config.yaml
encoder_arch: "densenet"
model: "image captioner"
dataset: "photos of plants and fungi (iNaturalist)"
train_examples: 45211
image_size: 64
crop_scale_min: 1
horizontal_flip: true
translate: 0.12
tokenizer: "char"
vocab_size: 37
encoder_norm: "batchnorm"
encoder_activation: "relu"
encoder_depths: [12, 12, 12]
encoder_kernel_size: 3
encoder_stem: "single"
encoder_growth_rate: 24
fusion: "prefix"
label_smoothing: 0.05
decoder_width: 256
decoder_layers: 8
decoder_norm: "layernorm"
decoder_norm_position: "pre"
decoder_activation: "gelu"
decoder_mlp_ratio: 2
decoder_head_dim: 16
decoder_fused_qkv: true
decoder_bias: "all"
decoder_qk_norm: false
decoder_parallel_block: false
decoder_inner_norm: false
decoder_positions: "learned"
decoder_prefix_bidirectional: true
decoder_connector: "mlp"
decoder_tie_embeddings: true
init: "xavier_uniform"
residual_init: "scaled_by_depth"
optimizer: "muon"
muon_scale: "match_rms_adamw"
lr: 0.0015
momentum: 0.95
nesterov: true
orthogonalizer: "newton_schulz_5"
adamw_lr_other_params: 0.0013
grad_clip: 3.0
steps: 3300
batch_size: 48
epochs: 3.5
lr_schedule: "wsd_sqrt"
decay_fraction: 0.4
final_lr_fraction: 0.01
warmup_steps: 60
weight_decay: 0.1
adamw_weight_decay_other_params: 0.05
Rows from block 5 of the text decoder, named by matrix and row number. Rows with one number belong to one attention dimension. Each number is 128 + 32 x the weight over its row's rms, rounded and kept within 0 to 255. All counts start at 0. After the name is the row's rms in percent of the matrix's.
# q: attention query, key and value (stacked) (decoder.blocks.5.attn.qkv.weight, 768x256, the q third), inputs 0-255
# k: attention query, key and value (stacked) (decoder.blocks.5.attn.qkv.weight, 768x256, the k third), inputs 0-255
q.40 091 [119 142  89 134 117  77  61  94  95  50 108 101 180  96 110 171 129  87 100 132 141 153 231 118 152 142 146 137  99 141 154 167 115  66 107 118 187 120 140 164 182  65  85 100  93 146 134 131 125 169 193 151 102  75 122  92 157  90 147 147 174 100 165 141 115 112 112 168 122  70 124  80 114 119 146 162  89  75 169 131 111  92  88 154 117  83 116 102 136 162 168 140 121  75 130 135  67 101 157 150 125 126 119 186 122 126 124 155 108 156 112 190 123 186 114 124 133 154  98  71  71 141 144 134 158  83 160  97 120 150 129 141 132 151 142 154 139  99  90 124 103 153 144 155 125 136  79 185  71  79  99 154 165 177 105 110 183 132 139 184 164  85 100 174 116 205 130 153 104 163 110  68  93 126  89 122 186 129 110 109 101 152 110 187 148 104 174 128 144 152  94 140 147 142 137  89 116 150 125 109 153 115 119 136 128 135 119 161 188  92  99  97 120 103 204 155  91 133 146 132 135 141 150 147 131  89 123 172  90 159 170 156 119 169 153  71 123 125  70 152 148 113  91 110 151 153 127  90 174 129 140 177 111 102  94 160]
k.40 096 [145  95 171 161 109 103 120 115  72 134 153  98 127  64 115 135 134 114 142 208 119 128  54 101 164  77 104  95 110 154 120 113  83 126 124  93 175 110 112 123 206 120 135  94 157 130 127 150 148 152  99 135 153 103 104  85 156 115 136 152 204  95 123 152 111 109  43 129 149 111 146 132 111 152 139 197 126 153 146 106 106 124 118 175 110 139 131 145 186 126 100 187 119 156 168 156 102  92 169 139  86 149 144 112 139 114 116 120 155 145 144 149  91 136 143  91 167 115 190 124 101 201 168 184 144 138  92 102 110 115  67 173 162  91  89 118 129 141 178 119 140 134 162 164 135  76 193 140  84 105  85 136  68 192 102 175  75  98 100 129 153 123 158 162 139  93 169 161  45 109  80 148  80 150 105 112 177 114 106 106  86 181  87 150 157  81  97 114 140 138 170 153 165 146 164 140  87 175  46  98 155 139 177 130 161 129 110 136 144 119 128  81  92 123 108 151 122 113 133 133 128 158  89 166 107 175 155 154 119 123  91  95 134 136  56 159  83 143 123 127 115 149 135 146 107 158 157 132 127 139  57 180 170 125 141 158]
q.41 096 [134 151 196 124 106 128 151 154 140 145 118 102 105 166 118 142 123 135  88  87  97 154 125 154 122 115  79  95 109 124 159 124  94  97 171 175 107  95 160 125 101 156 104 121 111 120  82 114 117 144  81 151 121 123 121 148  99 185 100 111  99 177  80 125 181  90 172 160 102 127 149 137 172  79 107  96  88 139 179 146 152 167 149 128 132 104 152 102  97 121 102 133  93 124 183 147  96 160 129 108 161 117 146 151 110 152  90 100 164 145  86 119 118 107 137  78 145 188  45 114 139 135 168  85 132 112 115 135  90 118 174 195  85 116  99 134 126 125 161 102 136 105 111  52 112 154 222  79 115 132 177 185 133 134 174 112  96 148 134 117  93 119  67 122 227  93 172 161 127 162 140 106 100  93 122 143 120 113 134 156 199 149 112 115 174 184  93 187 137 114 132 113  61 173 117 184 118 195 142 104 129 118 168  79 134 113  90  96 126 154  97 110 173 120 152 151 154 103 124 202 142 157 127 148 187  84 141  69 128  75 111  94 146 109 178 153 135  88 113 145 194 152 175 115 115 113 125 173 168 103 108 120 147 141  60 150]
k.41 098 [150 106  88 114 131 128 212 136 160 154 126 123 172 121 146  88 139 115 121 138 114 124 161 181 126 183 158 116 114 136  75  72 107 115  62 118 126 133 142 116 133 159 150 144 148 181 105 164 125 171  76 153 114 136 141 124 124 127 123 128 113  92 146 171 176 158 140  94 143  58  88 238 103 105 193 139 108 134 141  80 119 127 148 118 127 104  91 174 140 163 112 176 161 173  94 123 130  82 114 141  99 120 157 150 195 106 158 111 104  56  43 144 120 169 120 159 106 111 119 173 135 119 123 150 107 120 156 107  21 142 161 145 136 101 158 145 130  48  97 143 124  43 136 141 137 144  91 163 119 122 123 149 102 128 181 102 102  83 149  70  86 154 135 161 114 129 176 107 141 148  99 151 157 147 131 133 116 131  95 131 145 121 116 108  87 192 157 151 126 155 143 109 119 131 131  88 131 115 145 180 177 119  85  99 147 127 161 134  97 106 148  83 134 119 139  99  50 114 120 145 123 132 165 111  68 121  96 100  51 115 166 149  99 162 164 140 130  88 160  80  75 204 115 125 186 120 150 182 139 123  76 130 162 165 161 112]
q.42 093 [118 158 151  58 113 169 134 157 133 145 114 133 150 121  68 112  81 180 164 140 125  79  98 143 171 150 179 160 160 107 181 156 100 151 143 119 149 176 127 123  93 110 142 150 166 136 124 142 131 119  95 121 114 133  75 104 122  94 123 133 103 108  67 114  65 132 139  57 189 156 147 118 134 107 131 139 157 137 156 138 156 135 153  67 136 111 116 155 141 164 102 110  91 130 114 162 145 176 114 122 129  88 118 153  97  82 187  95 143 174 140 129 125  51 142 134 228  91  72 117 131  98 126 111 111 159  91 104 167 159 131 166  88 110 113 119 183 105 139  66 160  97 180 116  85  82 103 121 117 118 114 177  70 158 213 133  78 128 204  99  99 119 114  58 215 142 135 141 139 103  65 155 129  96 135 124 165 173 164 121 148 121 126 122 124 189  95 136 138 141 159 147 151 168  93  66 105 114  71 136 149 188 164 144 121 135 103  75  77 121  93 147 113 158 128 119 137 150 136 115 130 159 150 163 170 177 118 185 105 160 133 124 152 104 120 161  84 136 153 115 168 143 118 151  69 130 130 153 121  53 141 121  75 120 104 157]
k.42 097 [150 187 132 152 131 128 111  93 161  83 130 124 123 125 114 127  80 182  87 122 140 119 125  96 124 238 138 112 103 136  77 141 148 160 145 112  61 181 160 109 121 140 110  96 147 165 125 136 110 129 151  88 109 134  31 165 168 152 116 129 103 113 122 167 162 131 174  65 129 107  95 116 150 115 166 110 104 156  78  89 115 141 119  66 188  98 126 103 123  95 133 139  89 110  94 124 185 136 120  70  92 129 135 113 135 127 143  82 103 100 155 150 143 147 100 134 119 167 107 138  89  69 116 183 124  93 151 138 135 125 144 118 126 120 138 133  95 173  59 119 134  82 131  90 144 181 115 103 121 115 193  66 166 140 145  96  69 152 129  82 132 102 139  93 158 113 106  88 161 114  83 110 114 140 145 134 119 174 141 102  91 153 145 144 131 168  82 158 116 155 178 153  87 174 104  94 132  87 162 157 137 163  94 182 170 106 199 124 163 155 106 156 137 156 119 168  94 154  94 111  99 159  86 170 103 110  93 146 100 135 172 176 183  72 113  89 154  91  81 147  56 163  82 219 105  95  67 138 100 139 110 171 129 123 133 134]
q.43 094 [121  64 180 122 107  90 127  41 146 104 111 166 126 136 183 111  95 110 147 111  76 116 163 178 110 141 184 126 124 101 108 175 185 230  75  52  97  95 117  95 116 163 122 171 128 108 152 110 147  99 134 107 123 182 118 189 103 102 100  89 100 132 140 125  92 110 144 154 157 163  77  76 128  95 163  72  92 113  73 152 111 124 128 158 138 129 147 189  76 121 132  85  93  93 143 159 107 104 139 134 155 156 127 163 173 154 124 165 109 153 139 122 112 126 118 116  76  92  68 139  84 106 146 180  96 102 100  84 184 125 155 140 156 131 132 169 159 101 192 142 138 143 153 129  67 180 133 144 135  83 125 125 106 100 111 197 158  93 141 107  99 124 149 193 184 141 126 173 155 121 180 141 114 127 137 109  98 131 106  86 159 120 116  84 132 126 101  93 101 117 130 115 147 141 119 158  98 114 137  64 216 163  48  90 137 116  92 113 140 113 169 118 142 115 103 179 114 170 115 108 192 161 120 118 125 109 111 108 171  93 131 142  95 139 169 130 124 142 174 129 122 193 118  98 117 151 162 144 119 123 102 148 178 142  78 171]
k.43 096 [147 106 134 195 104 100  93 147 120  90 109 101 144 147 141 157 120 130 111 181 153 130 118 145 118 118 114 109 154 145 116 151 173 127 134  98 158 101  89  82  56 174 158 121 151 132  88 130 117 169 119 186 106 160 147 126 126 125 133 140  64 189 153 146 167 111 167 110 103 155  90 121 127 121  89  70 144 181 135 121 138 137 149 105 169 150 181 179 176  75 126 155  97  70 118 119 145  63 103 123  71 157 157 109 111 134 141 129 181 119 126 130 123 111 118 140 133  99 181 163 179 160 111 140  87 174 123 144  82  94  96 122 150 131 120 129  97 194 173 128 118 189 103 146 184 129 117 133  82 100 134 157  85 138 107 167 147 151 225 148  62  72 135  98 165 166 168 156 165 121 138 107 183 152 168 110 188 101  93 124  97 192 150  92 110  72  64 207 103 146 141  86 199 140  98 120 107  72 134 118 175  99 127 141 135 149 145 166 188 132 138 155 120 144 106 150 111 187 123 138 188 129 107 129  62 119  96  91 151 128 145 154  93  99 134 135 114 139 158 147 167  92  79 160 110  66 142 144  95 132  81  75 132 125 136 124]
q.44 101 [ 88 173 141  95 126 161  90 187 130 124 185 118  92  68 178 103 159 102 141 109 156 155 105 120 119 131 130  96 122 164  72 124  84 108 135 109 122  82 126 141  81 104 101 119 178 205 137 102 130 145 137 156 111 121  56  93 126  98 124 130 172 130 142  96 118 120 108 146 134 104 139 107  95 113 176  99 104 157 221 172 127 121 103 116  97 104 126  98 128 120 161  90 100 146 152  69  47 191  98 136 197 157 169 156 139 138 166 116  81 149 181 136 135  75 171 106 167 125 134 114 166 129 116  81  95 143 123 157  91 145 115 142  92 126 161 110 159 135 160 110 163 128 122 122  71 111 157 138 183 145 140 109 143 101  73  97 151 138 116 160 126 102 135 102 121 114 159 157 157 142 142 174  70  62 181 115 137  88 142 164 138 116 104 117 141 133  85 210 109  92 122  85 118 121 110 165 116 105 130  93 180 149 105 129  99 164  77 117 158 131 137 191 123 141 106 188  87 117  63 166 143 126 207 126 126 217 157 121  78 121  89 126 143 127 144  78 183 124 134 101 177 157 183 108 154 151 101 140 145  45  98 164 115 142 128 132]
k.44 099 [162 134 111 138 166 117 131 120 102 118 155 154  98 114 158 175  95 128  97 184 106 110 173  91 166 157 136  80  84 152 116 167  86 126 104  72 100 160 136 159 172 155 130 124 119 113  81  74 153 158  77 219  93 138 154 118 115 176 143 126 112 172  91 121 138 118 169 133  75 122 107 178 196 155  65 203  78 161 125  67  67  91  78 117 137  82 170 120  93 111 102 103 155 129  87 160 188  96 181 134 121 167 148 139 134 165 112 148  75  92  94 135 127  90 150 102 168 185 130 146 173 123 153 134 106 153 173 122  88 131  87 114 143  60 127 144 102 107 111 122 170 139 152 105 143 164  85 176 153  82 116 103 132 125  99 157 182 122  95 114 162 130 183 159 125 218 101  81 137  97 122 115 173  83 143 123 128 128 140 184 135 110 122 153 110 149 114 110 132 171 118 101 100 141 101 112 125 166 148 108  70 128 121 187 114  81 148  98 131 178 143 138 105 135 114 210 126  82  51 114 188 161 152 132  62 115  72 116 121 110 155 126 139 135 186 116 150 120  87 118 127 124 162 112 136 124 139 109 119 133 120 116 110 176 143  93]
q.45 102 [104 154 185 117 183 103 106 121 166 147 141 124 108 123 122  82  97  75 125 129 121  87 142 124 155 140 161 116  76  95 145 103 163  92 112 134  88 178 149 139 120 134  91 145 171 131 107 108 159 128  97  48 122 179 102 147 168 112 154 160 140 175 171 137 176 119 102 121 102  84  49 113 154 203 111 139 128 172 181 146 146 135 112  98  91 150 143 113 143 144 117 100 102 120 131 146 128  98 188 114 140 121 137 175 115 177 104 131 146 167  62 217 175 182 123 156 133  32 148 144 106 141 132 150 154 139 129  97  84 136 114  58 138 143 126  75 118 187 132  93  74 117 138 160 137 128 113  98 104  70 121 123 149 105 132 119  97 136 134  98 112 137  91 165 122 107 126  74  92 178  97 147 134 149  97  68 110 167 117  95 122 117 111 147 115 188 174  82 157 178 111  86  89 175  91 114  94 123 132  96 141 159 129 133 177 100 110 110 122 151 193 167 108 117 154  72 147 185 103 106 141 141 200 156 165 151  96 147 124 168 119  96 194 189 108 133 124  94 131 162  86 135 165  87  63 123 159 122 154 116  56 118 114 155 163 108]
k.45 102 [110 139 116 122 163 140 140 106  85 115 127 106 106 113 126 138  96 127 116  92  81 169 128 154 169 116 102 114 160 158 180 180 189  99  93 163 157 188 166 105 103 132 116  86 151 190 126  72 124  90 116 127 137 113 104  49 102  65 114 156 149 128 192 102 156 164 102 192  55 113 114 111 144 127 153 131 129 189 188 117 147  38 104 147 150 132 138 149 162 171  95 129 164 197 124 129  80 184 117 144  89 151 120 134 116 130 159 115 133 123 123 156 154 100 123 172  79  62 121 129  78 137 142 129  99 150 147  92 123 109 150  61 157 125 158 178 114 134 132 156 194  84 154 126 131 143  91  89 104 158 116 109 187 126 129 141 200 134 128  69 159  98 137 204 114 102 117 166  82 136 133  99 111 139 122 137 117 130 109 170 108  73 140 100 136  86  99 123  82 109  68 146 163  96 119 138 173 134 104 105 143 204 115 118 162 141 109 132  97 147 111 101  90 102 155 107 111 113 126 126 172 151 184 224 187 179 183 125 111 147 119  72 134 162 105 153 129 134 194 124  80 118 122 159 152 119  96  86 100 104 132 143 127 155 134 147]
q.46 089 [168 147 179 129 122  73 115 151  83 130 166  91 204 144 132 125 148 160 123 130 163 122  59 136 179  88 143 174 132 134 168 132  55 124 174 121 131 122  96  81 105  82 151 123 104 149  61 143 141 110 133 128 136 103  77  73 172  85 146 118 186  77 122 131 108 139 157 153 146 148 146 151 154 123  86  75 141 159 161 177 115 170 124  83  70 118  86  67 113 168 155 180 117  82 155 100  81 121 146 153 130 139 114 221 111 109 170 132 161 149  97 167 127  86 107 152 155 124 149 111 133  50 178 125 106 143  60 167 140 124 143 108  99 110  52 101 164 102 152 169 171  82 121 119 111 137  91 152 100 177 151 132 112 114 113 183 159 106 137 146  93 192 106 133 140 110 121  97 160 164 143 114 127 124 124 118 148 152 117 124 123 149 103 111 186  80 131 200  90 138 109 139 145 173 101 107 123 185 108 112  98 120 108 156 139  77 169  60  97 118  85 173  84 106 119 166 152 151 135 142 169 187 132 118 154 152 136 136  89 120 124 150 116 137 133 106 115 115 185 127 146 116 130 109 133 192  64  76 158 106 142 141 187  73 116 150]
k.46 099 [123  85  50  74 120 114 142  84 155 172 178 124 148 116 107 156  97  62 140 149 142 126 185  92 184 144  90  96  81  89 101 125 101 114 189 142  61 109 139  93 181 144 159 172 116 133 180 142 172 171  73 136 140 170  98 149 183  71 186  89 142 122 107 137 129 100 113 115 146 154  64 154  75 164 125 136 104  82 144 115 131  79  66 162  97 116 111 140 101  89 144 157 167 115 157 174 144 130 125 134 135 153 147 123 150  99  90 170 108 115 172 161 118 126  99 105  80 138 144  86 146 117  74  89 120 138 118  29 183  84  75 152 154  73  98 167 133  81  63 128 156 162 125  83 119 162 169 156 113  94 168 113 176 135 112 141 108 170 164 132 137 103 109 129 151  90 101 163 181 121  93 103 143 158 128 138 108 165 162 160 105 143 134 156 120 141 175 102 168 148 173 130 130 152 154 125 153 108 188  85 139 155  78 159 155 144 115 112 119  48 133 116 124  91 159 124  99 141 126 136 131 107 151 170  97 138 111 157 100 124 129 147 177 171 125 158 187 183 146  68  89 143 141 105 128 187 133 168 176 136 138 146 113 126 125 125]
q.47 100 [149 116  93  92 144 149 107 124  99 165 108 153 171 135 128 100 126 144 213 118  87 178 125 137 113 111 138 120 190 133 121 167  81 125  99  96  87 185 170  74 132 152 113  96 167  97 151 138 130 138 153 144 209 109  88  93 159 163  82  63 126 153 161  85  72 148 114 132 134  81 133 161  77 103 135 127 118 132 116 137 141 102 143  70 112  99 133 118 140 120 122  91 131  99 176 199 136 127  52 138 143 117 194 165 190 128 150  69 128 128 106  22 133 116 113 103 148 141  96  97 113 132 115 137 118  69 133 157 152 121 128  66 105 164 112 109 146 166 112 143 130 128  87  83 126 177 143 143 146 126 144  95 122 121 134 118 175 125 113 144 136 142 146 135 122 115  96  77 148  66 108 106 104  54 140 157 137 117 172 158  82 129 147 192 105 115 157 172  87 169 134  66 128 124 131 138  89  98  97 108 133  85  97 116 130 160 117 125 202 168 140 185 161 116 132 148 120 172  99 100  79 111  67 150  83 169  59 143  50 134 160 200 103 122 143 184  98 125 185 151 133 139  85 151 130 111 155 157 145 101 162 105 145 107 105 145]
k.47 095 [125 105 130  89  68 113 100 168 130 166 108  98 165 121 111 163 140 180 124 173 134 159 167  76  92 154 141 133 108  97 109 117 150 156 124 117 137 103 144 164  98  99 181 131 142 114 152 103 162  82 189 169  72  92 105  88 131  97 186  82 106 190  87 117  78  84  96  90  72 144  80 139 164 148 150 101 106 164 106 118 114 204 117 118 185 149 131 117 128 108  83 124  91 122 139 122 147 123 189 102 102 154 202 169 108 114 134 140  94 191 131 223 138 144 145 128 115  70 144 123 131 107 159 109  96 151 123 149 167 147 117 200  93 119 106 137 120 127 127  69 143 139 109 174  89 140 115 126 139 131 172 123 126 108 168 159 145 162 149 146 139 134 107 119 135 152 107 108 178  86 116  95 134  92 198  86 124 137  95  71 117 107 173 159 152 139 113 139 165 132 129 112 151 197 133 110  89 179  96 143 111 133 170 157 113  91  87 132  98 157 125  75 176 131 130  99 107 106 102  32 151 108 118 141  81 107 126 125 204  56 192 108 171 119 133 105 128 140 134 123 117  92 151 141 136 103 101 102 185 205 144 148 151 174 172 163]
q.48 097 [146  89 118  87 168 100  93  97  92 183 162  71 107 110  93 176 109 115 162 103 114 128 100 147 114 109 140 145 134 110 151  95 165 179 146  81 102 132 126 106 102  47 146 107 113 129 139 181 117 137 149 152 139 189 112 101 159 106  98 148 134 137  77  99 134 112 109 104 177  85  64 140  96 144 138 142  81 210 155 117 148 183 119 143 138 121 135 115 163 158 104 128 185 136 144 155 147 138  94 177  96 145 156 136 197 138 173 134  91 181  87 132 205 138 116 122 147 149 104  66 141 133 153 100  81 138 165  91  49 122 152 113  94 138 100  74 166 149 129 155 173 117 127 184 115 106  49 115 108 162 150 180 147 153 165 164 143  81 155 153 127 177  83 110 144  83 126  97 105 168 189 110 104 152 165 108 127 115 129 138 136  73 119 164 108 151 144 131 161 187 155 114 146  79 127 160  94 132 166 117 109  88 104  96 153 120 103 147 108  62 142 159  68 153 154 151 134 154  97 135 126  51 121  89 123  93 123 130 156 175 177 141 124  94 159  90 181 103  27  92 135 156 152 163 122 169 159 154 137 134 106 149 104 116  90 138]
k.48 097 [ 72 141 131 102 135 116 161 109 122 148 111 143 129  91 143 133  97  90 120 142 157 133 152 106  69 123  77  58 146 108 128 108 161 132 152 106 151 146 191 151 157  63  95 143 134  99 120 157  92 215 121 181  79 148 145 185 122 144 103 118 127 132 129 189  97 117 119 138 133 141 159 125  78 151 176 114  93 125 171 106 123 149 138 103 185 143 128 160  95  85 174 127  72 107 147 161 112 142 155 109 115 126 181 133  95 134 120 173 118  99 165  67  98 131 108 150 123 145 157  85 131 179 181 157  88  56 101 144 111 122 137 153 142 145 106 121 181  43 149 128 118 145 120 159 118 130 153 128 138  97 103 128 198 125 178 145 129 128 109 168  96 119  99 181 137 199 105  76  93 142 180  50 101 107 157 195 145 112 117 121 138 127  66 161 123 136 138 121  79 142 133  89 137  83 102 125 105 188 134 177 163 128 152 118 147 133 113 132 136 173 140  82 211 105 155 208 119 168 117  89 164  92  94  57 169 132 132 127 160 124 104 179 172 160  59 146 156 137 151  97  97  93 145 141 107 166 145 113 169 152 113 142 188 137 100 162]
q.49 097 [ 41  71 176 153 151 147 128 162 137 170 153 151 143 100 125 178 176 127 119 112 216 105 136 123 105 148  61 143 126 139  79 113 127 130 136 191 192  68 144  45 140  90 144 104 145 181  59 110 127 117 168 102 149 115  90 152 148 148 127 142 168 152 144 113 142 132 103 115 103 186 108 153  98 126 159 131 171  80 150 130 141 187  95  89 106 149  96 116 137 176 166 117  94 161 181 155 160 127 111 128 188 147 115 102 135 102  53 126 113 125  92 117 182 114 151 160 142 111 119 167 163  89  78 152  74 170 111 162 148 140 138 152 132 150  94 125 117 147  83 151 151  93 143 145 145 140 139 116 147 143 140  94 164 120 100 176  74  87 165 164 105 141 196 135 153 146 109 142 142 155 147  99 105 115 125 129 157  89 180 100 113  96 192 157 130  86 131 173 130 186 164 105 161 190 132 121 195 108 140  85 157 124 131 138 115 118  78 173 137 130 139 101 103 128 101 107  78 119 186 135 100 121  95 114 149 167 108 113 123  98  99 136  46 123  96 181 142 148 100 150  86 117  95 160 202  79 112 158 123  96  98 144 145 123  67 151]
k.49 099 [155  95 110 169 144  97  78 132 149 195 111  91 102 124 119 129 171 139 134 136 140 126 101 140 140 125 194 142 161 122  90 128 132 131 119 128 113 129 134  67  83  92  80 119 115 100 194 148  92  77  96  95 128 152  78  57 185 136 155 115 165 167 155 137 135 140 143 117 111 121 168 123 188 145  83  74  91 118 148  92 134  91 141  88 151 170  99 164 144 176 124 117 177 119 161 104 149 128  87 135 186 109 154  91 137 118 145 145 190 116  87 107 130 200 134 136 151  72 104 138 175 100 141 195 150  92 104 115 152 163 132 139 126  84 183  59 110 155 158 109 108 165 116 142 108 128 159 122 190  97 126 149 132 211  55 140 162 118 139 105  94 162 102 166  96 135 126 139 110  99 143 119 127  86 132 139 129 168 124 114 111 149 142  78 128 196 124 133 157  76 141 119 107 196 140 120 108 130 102 124  82 107 112 165  91  52 124 118 221 107 124 111 150 115 109  94  85 161 129  84 139 200  91 130  94 141 119 108 139 117  80 134 136 178  92 122 116  77  95 103  61 131 133 139 134 144 127 127 210  84 129 137 191 182  97 102]
q.50 098 [149 130 137 118 108  92 132 134  99 171 170 118 127 144  91 109 101 132  90  90  91 125 144 143 150  77 193 183  79 122 156  81 182 118 146 103 136 134 129  29  85 158 167 147 109 141 123 183  96 126 131 152 148 140 134  87 120 155 165 116 199  84 137 197 136 109 135  79  96 127 157 120 109 145 148 171 143 146  93 103 115 139 144 150 142  70 133  73 160 108 117 100 103 135 120  80 149 145 147 103  84 135 125 164 124 172  62  63 155 155 122 114  98 133 152 123 138 135  81 145 134 172  75 120 100 139 119  78 244  98 167 150 112 107 166 128 132 130 176 113 112 121 122 126 144 113 139 148 135 115 112 141 168  94 137 161 126  76 146 131 133 144 112 128  85  72 154 117 138  72 136 102 136 128 148 127 154 196 183 111 112 104 121 164 137 165 125 164 141  90 111 183 138 166 173 229 103 142  93  98 126 181 199 113 136 105 101  68  93 147  92  63 157 123 123  89 151 138 123 150 113 156 156 150 116 135 117 150 118  91 146 146 133  80  83 153 169 125 106 115 141 177 116 171 115  99  73 117 183  88  99 126  78 132  28 112]
k.50 102 [ 72 115 120 137 149 158 167 136 123  94 126 107 117 149 124 155 148 122  93  91 138 164  93  60 146  81 111 186  88 111 118  99 132 169  92 111  73 132 135 117 181 119 122 154 111  89 111 125  88 145 183 109  85 115 126 134 125 175 148 107 160  92 166 108  90 149 158 126 113  73 129 151  93 148 106 116 134 155  89 157  99 117 125 128 114 179  92 105 103 114 147 105 142 188  87 140 205 154 166  81 187 174  90 146 109  83  86 214  63 122 139  79 117 176 124 119 117 117 139 136 122  99  90 124 123  97  47 131 209 120 138 128 167 124 135 128 115 115 120 113  65 135 111  87 137 121  83  89 110 131 147  94 151 135 134 109 105 161 160 129 123 147  83 181 124  76  96 150  71 161 145 169 154 104  86 132  78 148 156 172 150 149 177 186  87 120 171 105 126 167 118 105 115 158 113 161 124 139 121 158 145 168 102 166 123 163 135 193 101  99 163 212 172 185 114 150 110 149 158 157  99 167 135 138 216  94 150 129 124  90  93 165  60 144  65 149  96 134 139 126 145 124 110 161 166 126 141 112  94 151 128 117 125 189 164 187]
q.51 099 [130 124  55 106  79 176 154  66 157  86 133  81 143 139 110 165 157 113 184 115 178 155 111 135 123  76 104  81 121 156 123 158 151  68 160 119 129 122 169 118  83 194  70 159 152 143 139 152 213 142 125 155 158  91 143  86 149 137 143  62 148 112 108 157 175 187 124 109  89 128 138 124 158 170 121 176  97 126 145  88 169 142  87 139 127  83 118 120 153 205 111 105 119 122 111 102 102 171 183 144 142 143 142  77 141 166 133 113 152 170 154 119  86 112 115 123 116 140 137 123 108 136 126 136 100 130 115 108 101 132 137 136 121 124 174  83  98 162 145 162 140 154 140  86  76 134  96 157 118 128 124 152 130 137  88 124 124  86 104 155  93  92 119  56 151  78 109 148 164  99  89 134  78 127 137 178  68 144  99 102 105 101 123 120 154 138 143 131 108 161 168 102  87 126 166 136  76 131 107 125 106 169 176 179 128 116 153 141 144 109 166 157  72 124 170 186 174  79  98 118 104 127 108 240 105 178 111 175 112 109 105 168  93  86  78 119 188 107 128 116 126  74  95 110 116 121  96 137 140 172 111 217 158 161  90 182]
k.51 096 [140 113 107 126  97 126 122  80 156 134 125 138 138 187 141 116 108 106 149  94  73 152 131 106 175  75 104 129 133 160 151 128 179 138  47 149 106 103  84 157 154 154 132  71 145 134 134 167 134 184 144 128 125 139 145 108 137 114 134 159  81 139 130 144 139 138  95  96 105 151 191 149 117 100  69  86 188 127 181 131  47 137 102 145 137 152 109 118 133 118 147 112 124 100 138 125 163 142 138 116 138 127 180 146 132 114  36 117 165 103 141 109 173  96 148 124 178 153 157 135  70 107  98 105  70  86 120 151  29 112 110  65 153 137 147 126 174 116 159 165 129 142 135 197  70 126 108 170 117 170 112 129 178 146  81 100 122  95 174 165 120 133  57 172 106 163 122 105 134 151 158 136 149 128 196 112 133 116  84 123  90 136 175 148  96  79 137 110 131 111 129 138 139 110 165  75 175  93 116 136 151 117  36 188 154 115 165 109 155 120 181 199  90 125  73 126  76 115 109 150  85 147 121 165 173 111 142 163 134 164 101 177  81 193 128 167 132  94 143 116 139  66  97 138  94 110  74 113 101 116 129 179 146 148 118 119]
q.52 102 [142 136 183  65 153 115 186 126 100 112 138  93 103 143  51 186  96  67 186 209 106 177  83 102  88 121 131 114 118 165  97 124 153 156  70 129 113 129 170 115 144 151 123 114 136 136 121 107  77 130 129  59 149 102 113 117 180 132 159 130 189 138 116  94 113 145 115 107 120 161 122 109  96  90 118 137 172 110 110 112 157 162 160 143 128 137 114 149 135  81 154 113 146 133  98 167 152 130 107  64 102  85 120 114 147  94 174 141 204 124 110 150 172 130 116  75  98 100 128 139  79 150 173 160 149  84 102 144 156 106  95 112 133 147 126 165 209 147 142  99 113 113 143 144  77  68 147 186 133 166 136  99 150 133 133 176 165  83 116 127  90 108 102 119 122 129 134 111 134 127 170 202  89 110 147  94  66 142 141 186  81 111 165  71 110 175 178 140 155 151 198 120  65 101 148 188 147  74 191  99 172 180 157 184 141 128 133 105 156 117  85 148  99 128  87 204  88 131 111 120 119 116 140  98 120  91 136 143  98 155 109 155 143  93 137 120 140  58 130 136 127 171 135 122 112 117 102 126 139 131 156  70 147 102 122 188]
k.52 101 [179 110 143 173  99 156 144 128 168  42  80 137 107 119 115 154  95  92 173 147  72 116 122  74 115 126 106 173 129 147 127  97 181 104 101 136 158  89 138 124 158 140 181  92 187 148 145 102  77 118 147 163 130 226 113 134 156 122 125  80 172  97 102  89  88  93 143 153  82 127  89 152  35 109 157 140 133 127  79 120 129 177 171 141 166  77  82 131  64 150 131 119 130 176  92  57 148  66 173 106 150  80 118 133 128 155 152 110 159 119 126 149 165 118  74 119 135 168 161  76 159 134 153 187 163 177 128 134 122 111 152 119 172 169 170 103 116 163 145 155 125 134 152 108 123 122 156 149  78 121 115 148 143 173 185  98 191 113 126  53 102 120 104  68  93 159 112 151 115 153 172 104 117  97 112 153 106 172 153 162 149 145 103 110 113 107 147 127 167 113 135 166 135 138 164 181 108 161 152 137 119 126 122 124 117 131 149 140 103 134 144 120  53 143  77 190 110 116 137 122  81 172 159 148 132 115  89  77 104 149 175 120 140  52 138 185 167 115 124 114 114 137 102 136  81 116 111  84 129 120 182 144 151 182 143 139]